Rows from block 4, named by matrix and row number. Each number is 128 + 32 x the weight over its row's rms, rounded and kept within 0 to 255. All counts start at 0. After the name is the row's rms in percent of the matrix's.
# conv: 3x3 conv (model.blocks.4.conv.weight, 128x128x3x3), inputs 108-116, a 3x3 kernel for each
conv.24 110 [126 116 129  50  94 140 116  90 133 103 106 122 167 113 115 198 158 150  99 148 131  92 122 164 128 100 132 112 185  84 115 157 127 121  92 145 173  93 120 165 124 128 116 139 120 149 107 113 125  92 151 139 112 142 130  68 190 146 149  77 118 172 145 109 164 107 128 145 116 132 108 102 121  84 225 165  88  60 132 151  93]
conv.25 096 [110 108  89 102 101 103 119  91 106  93 141 165 104 175 161  86 165 134 107 142 147 115 133 155  99 101 117  68 106 113  82 129 126  95 111  95 144 171 138 120 191 175  82 163 146 114  80  88 151 120  78 148 127  83 145 134 110 167 164  87  91 103  65 150 140 117 115  92 128 155 128 119  95 116  83  88  97  77  82 100  83]
conv.26 082 [151 185 112 141 194 146 128 150 181 155 109 144  98  70 124  89 112 127 105 124 134 116 111 148 113  85 128  66  87  81  70  94  91 102  97  71 182 170 131 103 122 147  86 139 147 129 118 143 122 125  95 123 133 123 157 149 144 157 144  89  60  96 107 113 138 137  91  60 157 138 127 129 137 137 133 120 106 133 142 160 159]
conv.27 086 [134 176 116 155 167 139 129 141 107 121 202 205 121 118 127 102  96  95 128 143 108 111 124 154 114  89  83 105 159 132 129 131 140 173 176 153 183 128  97 143 119 113 109 154 107 167 130 187 173  73 134 148 154 125  93  76 121 133 177  94  55 125 141  84 187 122 111 124 160 127  78 129 130 119 143 163 139 124 144 156 102]
conv.28 087 [120  78 128 118 110  79 133 139 130 163  50  72 108 113 148 115 165 138 127 140 153 101  69  69 151 193 158  95  67 123 177 175 127 111 138  88 134 149 130 111 169 152 130 149  81 107 114 109 138 166 108  77 100 148 130 142 107 143 146 172 145  95 184 138  50 127 127  83 131 125 190  88 143 146 103 115 106 136 153 125 169]
conv.29 125 [ 94  75 102  90  73 100  96  78 100 106  93 106 113 109 116 128 133 128 143 120 130 133 111 125 143 123 134 140 152 145 149 164 159 156 171 164 138 135 140 135 140 143 139 138 132  92  97 113  82  93 109  87 100 117 160 167 154 169 180 174 135 166 160 113 131 141 110 131 151 125 138 149 117 123 112 129 135 126 120 132 118]
conv.30 121 [128 119 187 132 107 171 155 140 156 178 143 138 150 112 126 163 177 164  73  33  92  90  37  84 104  67 107 103 137 184 113 136 184 141 147 180 146 160 176 114 141 153 135 145 150 127  99 146  81  51 110  89  59 108 115 126 124 108 121 127 140 139 123 109 125 113 119 139 119 129 142 118 112 120 113 118 139 138 129 135 121]
conv.31 105 [123 140 160 116 104 133 131 105 114 104  98 109 165 214 146 115 123 157 112  91 129 115 123 124 129 142 145 166 124 132 207 140 118 103 123  99 150 186 188 132 143 109  97  45 112 126 128 132  97 151 125 126 130 121 127 138 116  87 145 131 136 139  95 113 144 139 143 160  99  76  78  91  98 131 101  94 116 104 134 138 111]
conv.32 093 [117 138 116 120 156 137 122 123 118 117 142 138  91 103 128  98 119 132 117 115 107 124 138 126 128 152 135 119 131 160 101 121 151 127 121 145 123 124 147  64  97 122  92  91  87  84  85  86  69  75 112  91 124 133  70  84 105  72  66 106 122 106 143 103 111 110 139 141  60 144 134  82  76  82 122  89  65  82 131 111 138]
conv.33 099 [144 175 137  78 163 164 174 112 148 126 148 134 121 131  90 124 131 162 128 109 129  99 103 128 109 116 126 145 147 138 104 112 142 139 134 149  54  87 148  79 123 164  97 107 156 169 149 109 134 138 127 131 122 106 117 119 109 136 123 131 159 124 150  87 158 125  15 146 132 104 144 135 120 133 177 128 100 120  77  57 154]
conv.34 093 [131 156 107 116 159 137 156 120 131 173 155 116 149 185 124 126 125 108 105 113 111  95 127 114 119 100 105 145 129  68  94 150 104 104 127 100  89  69  84  93 134 132  75  50 117 117 135 113 104 162 136  64  90 108  63  96 127  91  75 147  70  87 153 128 148  61 122 175  76 161 144  89 136 161 173 145  59 148 121 134 166]
conv.35 095 [127  66 138 103 100  96  49 108  83 127 135 135 132 192 201 132 181 147 143 136 132 168 138 136 161 144 133 140 122 143 158 142 135 130 183 127 121 191 133  79 131 126  64 101 101 108 143 149 123 185 112 113 182 146 161 153 131 128 153 134 117  84  86 182 111 131 252 121 168 187  88 149 131 154  98  92 142 144 165 149 112]
conv.36 094 [ 80 120  83  49 121 122  45  73 142 135  95 126 111 134 109 126 109  75 135 129 174 143 156 134 152 146 152 156 142 185 124 166 169  88 137 155 171 202 188 111 188 145  80  81  96 150 128 126 129 177 129 120 133 126  70 118  59  89  45  88 152 134 127 136 131 168 125 135 137 118 121 149 112 163 119  63  60 131 154 133 141]
conv.37 076 [ 70 160 135 108 119  84  96 105  68 155 142 126 151  89  95 114 113 100 101 106 135  85  88 111  89  88  87  88 102 116 101  85 104 106 101  94 139 118 115 115 121 117  90 105  72 115 111  98 147 139 120 156 168 139 168 162 139 172 174 138  84  85  90 103  63 127  72  10 108 138  78 120 134 120 118 138 121 125 142 131 137]
conv.38 098 [166 122 147 133  92 125 102  83 102 163 170 127 179 158 129 176 128 131 137 148  98 124  99  78 113 140 120 136 139 135 168 194 122 167 142  86 113 114 124 140 117 117 167 124 117 101 148 158 155 115 159 143 103 152  80  77 111 123  86 134 128  70  95 183 109 134 143 116 112 102 107  93 104  61 145 108 159 130 142 113  88]
conv.39 093 [144 134 124 131 145 157  94 117 162 150 152 135 131 196 117 113 132  71 145 148 148 120 153 127 133 138 141 140 121  94 106 118 100  91 102 101  86 138 128 105 160 119  87  93 113 109 124 131 118 185 174  91 133 144  67 127 177 130 137 176 161 172 163 147 155  79 136 145  73 119 100  75  55 131 165  88 117 174  94 137 125]
conv.40 104 [101 129 147  89  84 120 107 111 117  33 171 115  99 186  64 126 117 187 131 145 141 175 186 136 120  99 141 155 149 157 140  89 153 161 145  88  53 242 111 162 173  86  85  83 118 135 159 148  77 205  83 135 156  87 144 160 140 129 158 122 129 135  74  86 166 118 230  72 145 193 125 152  99 134 114  95 110 152 135 158  70]
conv.41 094 [ 56 129 115 107 133  91 176 141  51  89 136 150  91 138 123  97 156 104  97  77  97 114  97  94 136 113  98 123 122 147 134 118 139 144 131 112  86  98 133 109 174  80 133 114  53 178 130 141 106  87 151  92 165 108 113 109 136 118 129 146 112 148 139  90 101 141 147 123 142 194 141 150 206 179 124 123  78 114 104 138 150]
conv.42 106 [122  44  44 140 114  45  48 121  67 105 105 157 125 143 113 133 170 131 117  74 128 131 119  77 134 164 118 141 101 144 168  91  87  88 168 115 127 164 181 131 174 138 107 124 124 101 131 146 131 146 111  68 160 139 110 158 154  78  62 192 172  77 140 117 122 118 191  73  98 153 102 148 141 165  75   0 113 190 116  86 150]
conv.43 101 [156 138 129  83 111 129  84  43  95 167 196 172 125 148  71 106  42  66  99 126 112 122 148 138 137 117 131 156 158 146 116 162 144 140 130 110  34  82 116  87  70 109 119  73 112 132 135 113 118 174 140 148 140 128 100  59  70  79  72  89 104 138 126 167 180 116 145 133 115 129 112 128  63  13  90 104  83 136 150 195 154]
conv.44 110 [ 64 121  93  79 138 128 108 166 138 133 163 132 127 153 108 140 184 101 106 125 119  97 118 114 115 107 119 131 132 127  90 126 117 110 149 144 145 121 139 117 150 122 166 209 123 145 120 157 152 125 147 154 160 162 121  95 116 118  89 127 145 109 132 140 152 132 127 157 159 127 129 153 162  90 126 159  89 154 146  89 151]
conv.45 117 [ 71 125 135  68 127 153  57  91 142 107  87  82  78  76  72  76  68  63  89  75  68  74  75  61 118 123 109 100 101  98  80 112 104  58  91  96 120 124 131  88 109 101  93  75  64 128 109 126 117 113 132 106 103 132 119  77  72 109  55  59  83  66  68  92 108 166 106 154 174 120 141 131 141 134 118 113  80 100 102  73  90]
conv.46 109 [  6  97 169  57  38 130 155  68 109 161 111 113  73  46 108 112  61 147 135 135 166 106  45  99 141 106 106 118 153 120 147 171 179 134  71 124 185 178 159 101 105 139 100  48  72 122 116  86 149 180 156 138 119 148 133 151  99 119 161 146  73  72 102 118 130 167  95  93 175  73  69 127 114  94 111 174 172 102 125 170 135]
conv.47 099 [141 161 124 117 110 147 145 114 144 149 166 117 145 143  93 125 138 138  90  75 117 111 135 132 127 129 115 109  98 104 120  69  96 175 127 123  99 111 169  88 139 145 107 143 164 138 133 115 102  93 114 145 140 121 147 140 100 105  57 118 131 137 151  35 130 142  69 151 130 166 155 147 173 155 141 146  34 118 144 143 170]
conv.48 099 [ 97 149 155  65 153 159 121 120 136 109 154 134 125 127  61 139 129  93 119  99  70 102 115  97  99 113  97  86  74 112  36  43  85  54  38  87  76  92 118  93  74  90 127 105  91 107  84 119  89  68 116 105 127 112  79  91 103  93  69 102 154 121 137 114 136 140 128 166 141 120 134 152  81  72 116  85  36  48  82  73  80]
conv.49 095 [132 123 103  92 136 137 114  91 148 168 145 118 133 181  91 143 131  20 146 127 129 114 133 115 137 140 147 160 142 126 141 199 124 162 150 104 122 138 164  83 184 136  73  65 103 130 129 122 139 180 139 120 126 134 133 145 133 166 114 100 141 109 101 136 143 127  67 168 135 122 143 105 157 163 177 160  83 107 144  71 130]
conv.50 089 [ 88 113 112 110 136 137 133 162 152 166 192 162 200 177 148 178 174 146 147 166 166 146 160 191 122 121 134 124 173 163 141 164 171 174 183 149 163 183 157 167 167 175 120 156 152 134 135  86 156 159  94 159 186 131 173 181 156 216 212 149 169 173 147 155 186 169 174 164 158 204 154 135 158 159 140 161 105  95 155 127  97]
conv.51 085 [127 107 114 141 130 108 150 135 100 133 135 109 132 130 109 120 103  91 144 147 125 144 130 114 140 129 115 171 206 188 180 227 205 166 192 171 181 183 168 170 184 158 144 147 116 132 125 112 148 135 123 104 101 107  90  86 102  76  64  98  47  60  97 178 193 187 162 178 171 141 152 153 141 116 142 127 110 122 140 130 117]
conv.52 095 [129 133 149  76  78 139 171 121 141 122 201 123 157 134  73 175 115 134 162 137 128 164 129 142 111  89 118 157 163 182 110 111 156 190 122 137 170 149 133 206  90 101 148  80 122 157 184 159 100 106 104 140 104  95  92 115 124 102 167 143 163 177 128 148  57 137 165  55 138 130  97 153  92  93 118 128 190 148 126 153 119]
conv.53 073 [119  71  96 145  75  89 165 109  94 123  68 158  77  26 136  74  80 156 158 138 156 144  95 127 152 129 132 117 141 103 141 142 137 132 135 110 151 113  87 146 120 107 152 163 113 125 136 147 139 138 163 156 164 166 106 168 139 116 187 158  68  93 108 160 110 123 142  62 134 159  96 143 147 149 112 172 209 140 125 154 140]
conv.54 104 [150  91 160 168  60 158 145  49 116 185  96 127 189 136 144 185 185 182 129  77 111 122  66  81 135 113 114 139 120 123 182 155 143 179 161 151 212 177 145 185 175 159 192 183 176 119 117 108 145 124 122 169 166 142 102 136 113  96 121 128  23  50  76 142  68 156 164  75 166 148 125 175 106 120  96 128 183 116 105 133 132]
conv.55 100 [118 111 163 134 101 153  95 103 155 172 167 141 180 151 120 146 145 103 129 160 155 111 149 133  84 103  92  90  72  82 129  96  60 128 126  75 140 148 125 136 138  96 150 153  99 143  91  88 184 127  77 166 159 102 133 112 102 131 109  76 131 112  99 195 163 190 185 134 171 173 119 158 136 137 109  97  94 105 125  92 107]
conv.56 109 [128 142 165 124 102 145 101  88 141 136 120 135 133  54 133  97  77 136 114  89 143 138 117 141 127 108 125 134 127 160 132  91 134 170 143 121 115 116 141 101  61 140 126 152 147 136 141 105 118 124 110 179 165 131 164 205 143 154 171 112  97  99  61 130  88 157 101  28 136  94  98 114 151 171 105 172 174 105 129 122  48]
conv.57 092 [130 156  98 117 172 117 205 115 136 102 156 120 121 175 109 148 137 174 136  88  97 110  87 104  99 121 122 119 117  99 143 106 104 142 111 105 115 127 166  94 140 157 121 106 147 133 118  92 136 133 143 143 125 155 114 110 102 118 116 146 163 122 139  94 114 143  70 122 111 122 120  92 113 115 153 155 127  51  97  41  99]
conv.58 093 [163 143 126  82 167 150  89 107 151 114 141 115 104 203 120  76 141  94 136 164 121  88 171 136  86 112 134 187 137  83 123 195 116  93 136 111  95 160  93  98 201 132  41  64 116 106  97  90 137 192 130  78  84 110 107 150 156 148 149 157 135 141 131 184 148 106 127 157 103 101 125  75 149 177 157 165  57 167 160 173 155]
conv.59 101 [103 161 113  53 162 129 121 134 126 129 156 118 128 167 163 160 187 189 114 111 142  90 117 139 136 132 141 135 116 113 101 104 132 146 104 140 110 177 160  85 175 132 104 115 145 133 133 134  47 151 137  88 170 143 140 114 114 136 113 114 105 113 106  93 158 146 126 174 139 163 154 147 175  86 151 141  27 160 100 114 170]
conv.60 114 [115 146 183 169  88 157 209 129 136 136 108  90 142  98 124 113  66 146 151 144 176 146 112 130 112 108  88 147 163 166 177 166 157 191 138 118 208 187 159 146 158 143 102 131 153 133 139 138 157 128 117 194 156 119 151 170 125 121 151 150  82  73  87 144  82 128 167 104 141 131 111 138 173 133 122 177 224 129 110 139 120]
conv.61 103 [ 85  93 118  88  55  91 102  45  64  92 101 111 115 124 111 134  99  84 108 123 122 127 161 139 151 155 138 116 129 110 115 149 125 125 110  88  97 123 140 106 147 138 107 104  85 144 146 153 137 153 158 135 132 115 169 152 116 150 105  82  93 104  60  85 116 117  86 151 137  88 105 116 201 169 166 160 121 133 159 133 130]
conv.62 105 [152 117 120 165 128 126 155 114 182  92  65 134  62  88 203  79 161 118 135 141 159 124 132 151 118 155 140 156 139 108 107 114 155 101 137 174 179 110 170 109 116 175 152 172 112 143 120 139  93  91 167 109 108 172 135 167  80 147 144  25 115  77  82 160 133 107  75 171  93 109 169  97 167 166 105 212  95   0 140  60 115]
conv.63 089 [104  92 127 129  73 124 155  81 110 121 121 134 105 115 173  94 105 169 162 135 150 151 105 128 114  93  88 154 150 119 150 151 133 140 128 100 179 167 141 188 147 127 183 158 134  99 125 135  71  89 132 122 115 134 120 181 169 100 162 148  85 101  99 116  94  75 114  80 124 126 134 139 101 115 134 168 195 135 110 123 119]
conv.64 090 [ 97 123 144 110 116 113 103  99 114 152 100 120 144 136 157 151 133 134 170 165 181 129 114 136 146 141 139 143 154 153 112 130 107 114  97 100 177 169 145 127 140 129 113 102  83 137 144 118 170 179 138 147 145 148 154 162 129 145 148 122  94 113 110 192  57 132 125  60 150 128 122 134 117 123 153 122 117 124 127 144 152]
conv.65 101 [129 163 128  79 115 125  49 118 125  90 115 103 107 159  63 113 118  77 120 120 125 115 165 135 103 107 107 130 127 142 144 138 102 120 125  75 116 156 154 151 173  97 111  70  52  95 113 135  96 165 131  66 134 108 127 135 139 140  76  99 113  88  62  35 135 154 115 175 118 109 145 148 157 148 144  68  73 176 127 145 144]
conv.66 102 [141 132 123  87 108 139 129 162 142 174 176 166 150 169  83 128 107  61 147 141 150 133 144 142 147 134 140 148 133 145 158 129 158 165 157 157 104 148 185 167 186  94 120  83  82 151 138 153 128 103 152  74 131 133 176 172 165 144 141 161 115 152 136  50 151 137 117 159 140 161 137 178 180 153 140 148 111 174 129 155 144]
conv.67 088 [177 127 119 166 136 117 145 129 138 163  89 155 113 141 194  99 113 135 121 128 153  93  80  97 155 178 148 140 161 128 156 178 127 115 120  99 160 134 136 153 154 111 143 116  64 149 109 127 172 136 173 142  93 162 139 130 144 134  99 117  64  47 127 123 130 142  94 209 156  84 216  95 150 145 141 147  87  94 122  81 111]
conv.68 083 [111 135  86 104 132 145 163 176 194 127 119 159  87 119 122 106  98 114 143 151 175 122 109 103 170 156 131 163 188 146 121 146 154 106  84 121 168 194 164 118 156  95 103 119 104 178 167 146 148 160 174  98  96 148 152 173 150 120  95 108 113 119 161 136 130 117 108 165  94 104 139 114 127 130 152 127 110 120 132 152 177]
conv.69 098 [124 106  82 154 187 117 113 154 111 154  56 125 153  75 156 124  96  96  97 125 119 108 139 145 109 137 166 111 142 115 143 146  96 165 165 100 174 136 170 144 128 156 143 125  61 129  97 172 143 112 146 150 124 134 101  88 142 115  78  60  51  78 138 163 131 125 176 174 140 123 148 110 129 137 122 138  77  36 153 107  92]
conv.70 076 [ 32 109 121 124 107 114 207 165 121 135 145  90 124  95 107 113  62 135 122 130 129 148 157 180 128 130 142 125 126 112 128 136 122 140 145 139 141 121 112 164 126 134 139 121 152 126 131 171 103  91 125 154 125 115 111 104 107 122 144 116 152 181 161 100 125 136 115  93 139 137  76 142 118 104 102 141 126 115 134 156 150]
conv.71 106 [ 72  90 140 115  69 128 110  58 169  84 120 127 109 143 152 155 147 154  95  67 141 104 124 132 133 132 108 158 141 131 128  64 131 163  88 135 145 164 161  94 119 152 146 153 148 144 131 146  84 119 149 140 159 145 177 177 136 155 124  97 162  88  88 139 151 104 151 161 108  94  87  82 117 153  96 163 159  55 137  75  71]
conv.72 089 [142 157 122 118 117 150 183 111 141 201 200 173 193 167  90 160  71 102 157 129 119 146 152 134 145 162 148 151 187 146 130 118 113 164 146 119 202 197 207 134 104 132  95  78 106 167 196 171 137 138 173 118  96 139 174 171 156 168 138 116 143 122 103  41 151 175  44 204 188  83 165 117 102 136 164 110  80 109 157 124 170]
conv.73 103 [123 156 179 112 148 192 101 127 195 201 141 134 170 114 164 131  85 113 118  87 133 129 114 133 104 106 106 165 128 139 144 105 130 112 127 148 118  43  74 104  85 126 123 134 144 164 108 122 162 111 154 186 147 151 128 126 128 119  87 113 165  68 124 188 165 144 160 160 127 137 140  90 124 157 119 110 130 120  85  61 163]
conv.74 098 [173  85 133  89  75  92 147  55 104 126 176 143 101 176 105  76  85 152 120  96  87 132 171 109  95 101 122 174 135 120 135 171  94 143 139 103  57 159 119  79 118 115  96  45 118 139 146  81 149 216  99 189 109 101 128 186 162 132 126 120 110 165 102 147 112 119 132 166 116  57 101 119  97 152 173 103  99 181 195 174 116]
conv.75 096 [ 68 125 146 121 135 154  72 103 103 117  32 159 169  40 127 110 147 124 141 159 162 111  58 153 175 152 118  73 131 129 167  88 120 115 152 175 174 118 129 132 120 128 115 148 116 110  97 180 175 134  75  67 191  89 174 127 121 149 173 126  86 114 144  70 148 129 173 109 159 157  30 179 142 151 109 153 159 130 162 141 113]
conv.76 102 [110 160 125  52 145 160 133 158 178 128 128 120 109  66 151 115 109 173 156 176 157 141 123 170 128  99 103 131 175 138  86 115 174 113  90 161 154 105 130 109  63 140  95  80 113 153 169 144  93  96 167 103 102 158 107  69  68 115 129  84 153 167 143 119 140 105  68 137 127 138 158 147  83  57 128 123 129  87  53  89  89]
conv.77 090 [125 114 135 146 140 100 154 139 123 155  90 116 101  25 107 121 197 134 131 135 163 107  75 135 174 165 159 112 139 140 118 111 134 195 157 120 130 120  91 100 117 128 164 216 113 125 135 137 133 133 127 129 176 142 132 134 128 185 153 133  96  94 183 143 122 160 113  93 152 156 155 125 139 142 121 125 113 112 111  73 110]
conv.78 104 [127 127 176 150 144 162 122 179 158 107 135  63 136  90 114 102 132 167 118 107 137 135 130 136 130 134 168 157 165 129 152  81 155 167 178 132 111 166 116 111 104 149 122 177 192 101 117 131  54 116 115 116 147 110 112 119 121 124 127  66 142  40  87 117 161 165 184  96 184 118 101 105 130 179 137 162 138  35 124  41   0]
conv.79 102 [ 60  58 100  62  80  95  48  42  75 122 112  84 132 126 124 111 113  91 145 108  87 142 106  37 151 132  90 119 118 137 109 121 141 167 163 161 149 126  72  95  78  44 119 102  68 115 120 133 115 127 118  83  87  77 194 123  69 184 106  94 130 138 169 100  71 136  97  68 111  89  40  93 132 101  99 158 117  72 157 171 152]
conv.80 093 [140 140 167 132 165 164 130 154 176 148 139 105 154 172 128 143 102  94 158 173 123 160 177  96 137 154 113 149 187 139 166 186 128 174 164 120 182 133 129 201 166  92 170 121  64 107  99 203 178  60 179 192  64 170 166 111 138 169  65 133 118  59 131 124 152 153 117 166 151 110 159 164 164 130 144 142 103 154 153 118 149]
conv.81 112 [122  83 124 166  37  98 159 179 123 118  94 137  98  99  94 139 141 140 124 117  90 146  83 115 138 123 130  97 130 112 125  58 142 124 114 122  90 100 125 119  56  79 170 129 130 144 133 133  76  74 133  94  89 175 140 102 129  92 127 144 160 158 144 125 143 138 182  69 171 146 118 172 102  65 172  57 142 138  65 100  98]
conv.82 098 [144  90 156 152  37 120 163  44 107 133  82 143 103 121 168  81 105 167 151 151 190 141 109 141 156 136 150 151 192 149 178 206 157 136 117  95 157 155 133 154 168 138 134 116  95 123 107 111 190 169 159 181 169 175 134 120 121  78  99 115  28  45  48 134 133 171 111 122 189  89 105 161 135 117 121 121 113  99 102 119 126]
conv.83 110 [157 139 129 147  76 128 130 121 209 148 119 164  91 157 185 128 168  90 124 125 127 117 122 108 147 148 144 150 109  93  87 105 110  79 113 110 122  81  84  94 131 107 178 175  76 156 126 161 168 136 148 162 103 138 173 146 119 140  46 118 109 100 200 126 118  94  97 160 117 149 165 143 190 149  81 154   0  31  73  41 148]
conv.84 089 [146  88 138 134  20 104 154  24  89 153 120 147 129 106 170 135 117 185 146 152 190 131 115 154 128 118 123 155 180 137 167 187 155 137 147 130 132 137 100 147 154 125 163 176 151 110 122  96 163 164 135 172 180 154 131 147 115 131 156 138  93 112 111 111  91 122  62  59 136  56  73 132 156 144 120 146 151 115 114 122 126]
conv.85 092 [111 144 130 140 144 150 162 171 168 123 137 134 119 151  84 142 137  29 114 120 121 121 127 133 142 136 134  86  64 117  52  63 126  91 113 135  91 104 121  78 117  95  94 107  73 149 142 173 137 136 129 114 197 154 150 161 163 139 147 135 170 146 112 110 103 109  96 125 150 120 150 201 150 187 182 111 158 143 170 168 155]
conv.86 096 [ 95 109 134 129  47 138 171  75 132 160 109 108 151  68 119 172  90 152 185 194 206 159 147 178 142 139 155 111 147 135 150 154 144 175 134 112 172 174 158 158 114 124 161 112 117 144 140 122 167 163 126 181 173 149 149 141 108 147 150 117 108  90  85  76  84 173  79  38 175  81  79 179 148 121 100 155 153 120 146 161 139]
conv.87 098 [118 130 113 134 116 125 181 105 123 142 195 128  99 181 131 137  56  50 128 124  78 131 206 140 115 148 158 164 145 115 112 176 126 138 149 137  65 154 158  39  96 126 117  43  85 114  86 129 114 125 156 179 138 127 143 105 153 130  59  89 120 142 146 199 199 124 150 218 109  56  67 106  97 115 142 163  38 122 170 168 163]
conv.88 099 [116  76  47  99 156 113 168 143 113 150 117  79 109 180 100  81 149  85 155 137 101 133 172  93  90 131 142 162 134 115 160 191 103 135 169 101 147 184 156 105 157 116  82  63 119 160 134 146 122 126 137 131  37 153 135 154 142 112 130 114 117 115 100 106  82  89 107 162  82  79 159 106 167 219 190 172  80 146 183  65 113]
conv.89 107 [119 137 113 110 132 123 106 112 109 144 166 150 146 185 167 148 161 157 109 130 139 114 145 149 142 142 140 174 178 179 177 199 197 166 179 191 143 165 162 145 186 180 149 157 162 142 142 135 147 170 141 119 140 130 105  62  49  97  54  54  75  77  95 119 121 121 114 137 134 116 116 118 157 134 141 137  90 117 153 142 158]
conv.90 105 [151  88 162 167 144 116  97 142 182 192  81  82 143   4 168  89  98 104 101  96 133 133 115 117 124 169 174 150 104 129 123 132 114 128 128  86 180 149 166  46  45 208  78 139 106 137 134 127 115 155 129 173 101 143 136 181 136 148  95  74 111  59 186 146  78 132 201 184 152  75 192  69 152 193 108 162  82  54 137  67 109]
conv.91 103 [ 79  89 102  91 128 155 111 135 166 123 138 112 120 184  83 137 164  91 150 130 105 127 133 108 112 125 119 110 105  78 107 153 100  79 134 115 120 167 134 123 211 114 115 137  88 158 139 145 113 148 136  91 130 142 124 179 157 115 145 138 122 144 133 108 105 116 130 183 124 179 202 151 177 188 160 131  41 156  97  86 166]
conv.92 102 [121 133 124 106 104 107 142 106 137 146 123 100 168 146  83 150 155 134 164 151 160 119 108 170 158 152 145 176 172 142 184 133 160 119  95 133 206 172 123 181 153 115 112  86 108 135 146 109 130 173 135  97 147 134 139 126  80 131 178 138 135 130 119  62  96 137 127  75 134 158 117 133  97  80  84 147 150  98 121 143 117]
conv.93 098 [128 126 109 156 103  61 145 188 116 167 171  55 165 112 117 136 160 122 187 188 149 185 160 130  93 100 142 147  79 130 127 136 140 164 143 101 160 160 101 143  84 105 138 134 140 107 166 149 118 173 117 161 150 160 125 142 139 121 114  87 130  93  78 146  63  94 186  28 125 148  81 146 178 150 145 140 137 177 158 150 119]
conv.94 115 [153 150 135 109 124 135 130 109 135 122 118 161 142  99 106 168 131 112 140  77 127 131  95 106 115  99 119 142 111 131 137 119 149 150 148 137 171 122 135 170 121 139 151 128 124 142 110 133 162 138 135 105  80 107 104 100 109 125  95  97 116  90  91 192 178 133  96 103 120 141 174 147 122 140 117 132 109 106 148 119 121]
conv.95 101 [117 144 134 140 107 112 177 162 123 132 141 126 141  78  81 171 141 159 142 104 119 156 154 142 146 119 125 116  94 121 108  93 146 160 157 182 158 141 127 185 170 127 153 155 166 165 147 176  73  81 134 182 191 170 124 146 162  90 105 120 137 133 131 107  93  76 110  86 105 163 135 163 117 115 150 103 102 140 147 159 153]
conv.96 093 [162 132  97 128 138 107 117  95  97 143 188  92 147 193  87 128 170 136  69 104  96  58 117 111  82  87 118 166 134 117 149 177 115 145 151 111  89 177  83 155 209 113 125  87 118 125 105  73 122 172  81 122 137 101 191 168 117 197 137 124 127 152 114  58 127 106  86 117 120 112 112 114 135 129 131 103  38 160 100 137 135]
conv.97 098 [113 168 164  51 138 186  44  89 173 126  58 144 125 121  87 102 144 129 128 158 172  94  65 163 137 124 127  83 101 122 176 155 142 110 169 163 124 107  94 132 162 130 107 142 165 137 128 161 158 190  60  92 151 144 161 108  68 135 142  95 141 121 141 109 124 160 133  40 152 133  92 133 154 124 155 141  97  87 153 183 105]
conv.98 098 [149 154 129  98 158 147 136 113 147 166  92  90 140  80 100 118 120 139 162 126 135 138 134 143 162 179 184 129 138 126 128 130 133 146 155 151 161 136 196 139 160 189 147 185 203 176 162 147 111  93 113 117  99 150 154 159 171 134 144 149 162 137 128 145 136 160  96 171 172 146 164 175 124 131 161 101 106 112 119  79 114]
conv.99 095 [150  55  98 176 135 116 122 136 155  92  30 119 101 101 160 128 164 146 132 127  99 134 135 113 118 135 139 135 114 128 144 130 133 140 163 171 131  83  60 129 130 112 135 159 135 128  90 124 164  99 107 162 141 122  88  56  88 115  67  68 156  70  59 183  94 100 216  98  91 164 111 116 110 128 138 107 137 140 108  94  98]
conv.100 098 [101 149 180  95 131 167  86 125 164 194 175 110 204 128  91 181  86  62 188 173 152 184 189 170 124 110 107 150 130 125 111 117 108 128 120  84 194 189 156 169 127 107 111  76  60 154 138 148 152 102 106 184 164 115 160 153 166 119 117 112  94 112  93 160 121 112 201 121 113 165  88 146 120 136 145 120 157 169 133 143 132]
conv.101 100 [ 62 141 143  91 107 141 149 146 145 154 112  68 103  67  97  99 121 169 112  97 119 126 125 105 131 129 123 135 104 134 120  89 132 142 137 149 109  99 166  50  56 110  91  74 108 135 113 146 137 113 161 179 159 169 155  95 139  88  67 120 108 129 121 111 152 176 145 178 175 141 154 124 126  91 107 100  96 142 155 185 163]
conv.102 109 [156 182 141 107 176 161  83  99 146 169 157 144 145 122 118 135  81 106  99 125 101  85 131 124  90  87 110 143 131 128 118 165 127  85 111 132  58 114 120  10  84 121  11  38  98 120 129 114 106 185 110  62 141 145 138  57  69 126  60  36 118  83  52 159 169 123 133 152 129 134 108 138 147 146 196 116  49 154 196 156 147]
conv.103 102 [184 151 103 169 156 120 205  97  99 135 124 109 104 178 142 134 131 108 127  89  75 112 167 120 148 134 127 144 122 115  92 164 111 109  87  89 113 161 153 106 186 145 137  53  88 186 137 131 140 178 162 150 139 145 167 153 142 161 104 114  71 149 130 106 107 132 103 198 133 152 108  95 145 150 145 156   0 105 181 188 189]
conv.104 107 [137 123 148 101 120 130  73  77 112 153  82 149 153  91 150  85 174 114 159 173 179 158 128 118 145 162 121 126 111 108 145 124 117 151 120 112 134 111 162  97  94 135  85 176 119 136 105 126 185 112 129 163 159 149 140 134 127 142 147 149 109  67 178 143 130 142 133 161 146 156 131 134 150 125 130 123 115 148 106 106 148]
conv.105 095 [170 160 177 195 134 158 217 149 146 208 183 161 186 162 185 190 163 210 177 149 180 171 121 157 177 149 146 138 160 122 122 121 128 135 106 128 167 143 140 109  78 113 122 110 137 188 208 202 156 164 189 188 183 192 168 199 170 150 193 165 105 131 120 143 131 146 114 113 160 122 145 154 130 135 136 164 180 132 131 146 144]
conv.106 096 [142 136 133 118 147 147  99 137 167  93 121 107  94 118 114 148 155 128 117 162 141 119 184 154 108 136 148 121 107  60 104 177 109  98 161 180  76 131 129  89 146 147 124 150 170 129  94 120 171 146 141 188 177 174 167 106 100 153  74  85 146 156 129 120 151 166 104 159  91 110 132  96 183 120 173 158  61 160 197 142 138]
conv.107 107 [112 124 139 144 128 154 165 143 134 138 137  88 155 178 144 124 142 125 116 156 147 127 173 158 115 139 135 129 125 152 140 186 176 131 151 165 148 166 110 117 155 164  73  96 136 116 112  94 149 199  94 157 170 102 141 107  72 153  99  57 139  58  60 149 155 125 225 194 120 162 149 132 111  84  96  98 105 124 118 122 111]
conv.108 094 [119 133 116 109 142 120 126 129 103 102 116 109 156 152 103 180 160 127 129 152 122 123 150 133 117 112 115  78 124 136 119 122  98 171 167 136 136 112  97 140 126  93 121 120  85 119  96 190 145  14 124 188 124 148 128  70  88 168  80  69 142 151 123  41 127 160  92 132 110  84 123 137 127 102  99 120 127  92 135 120  98]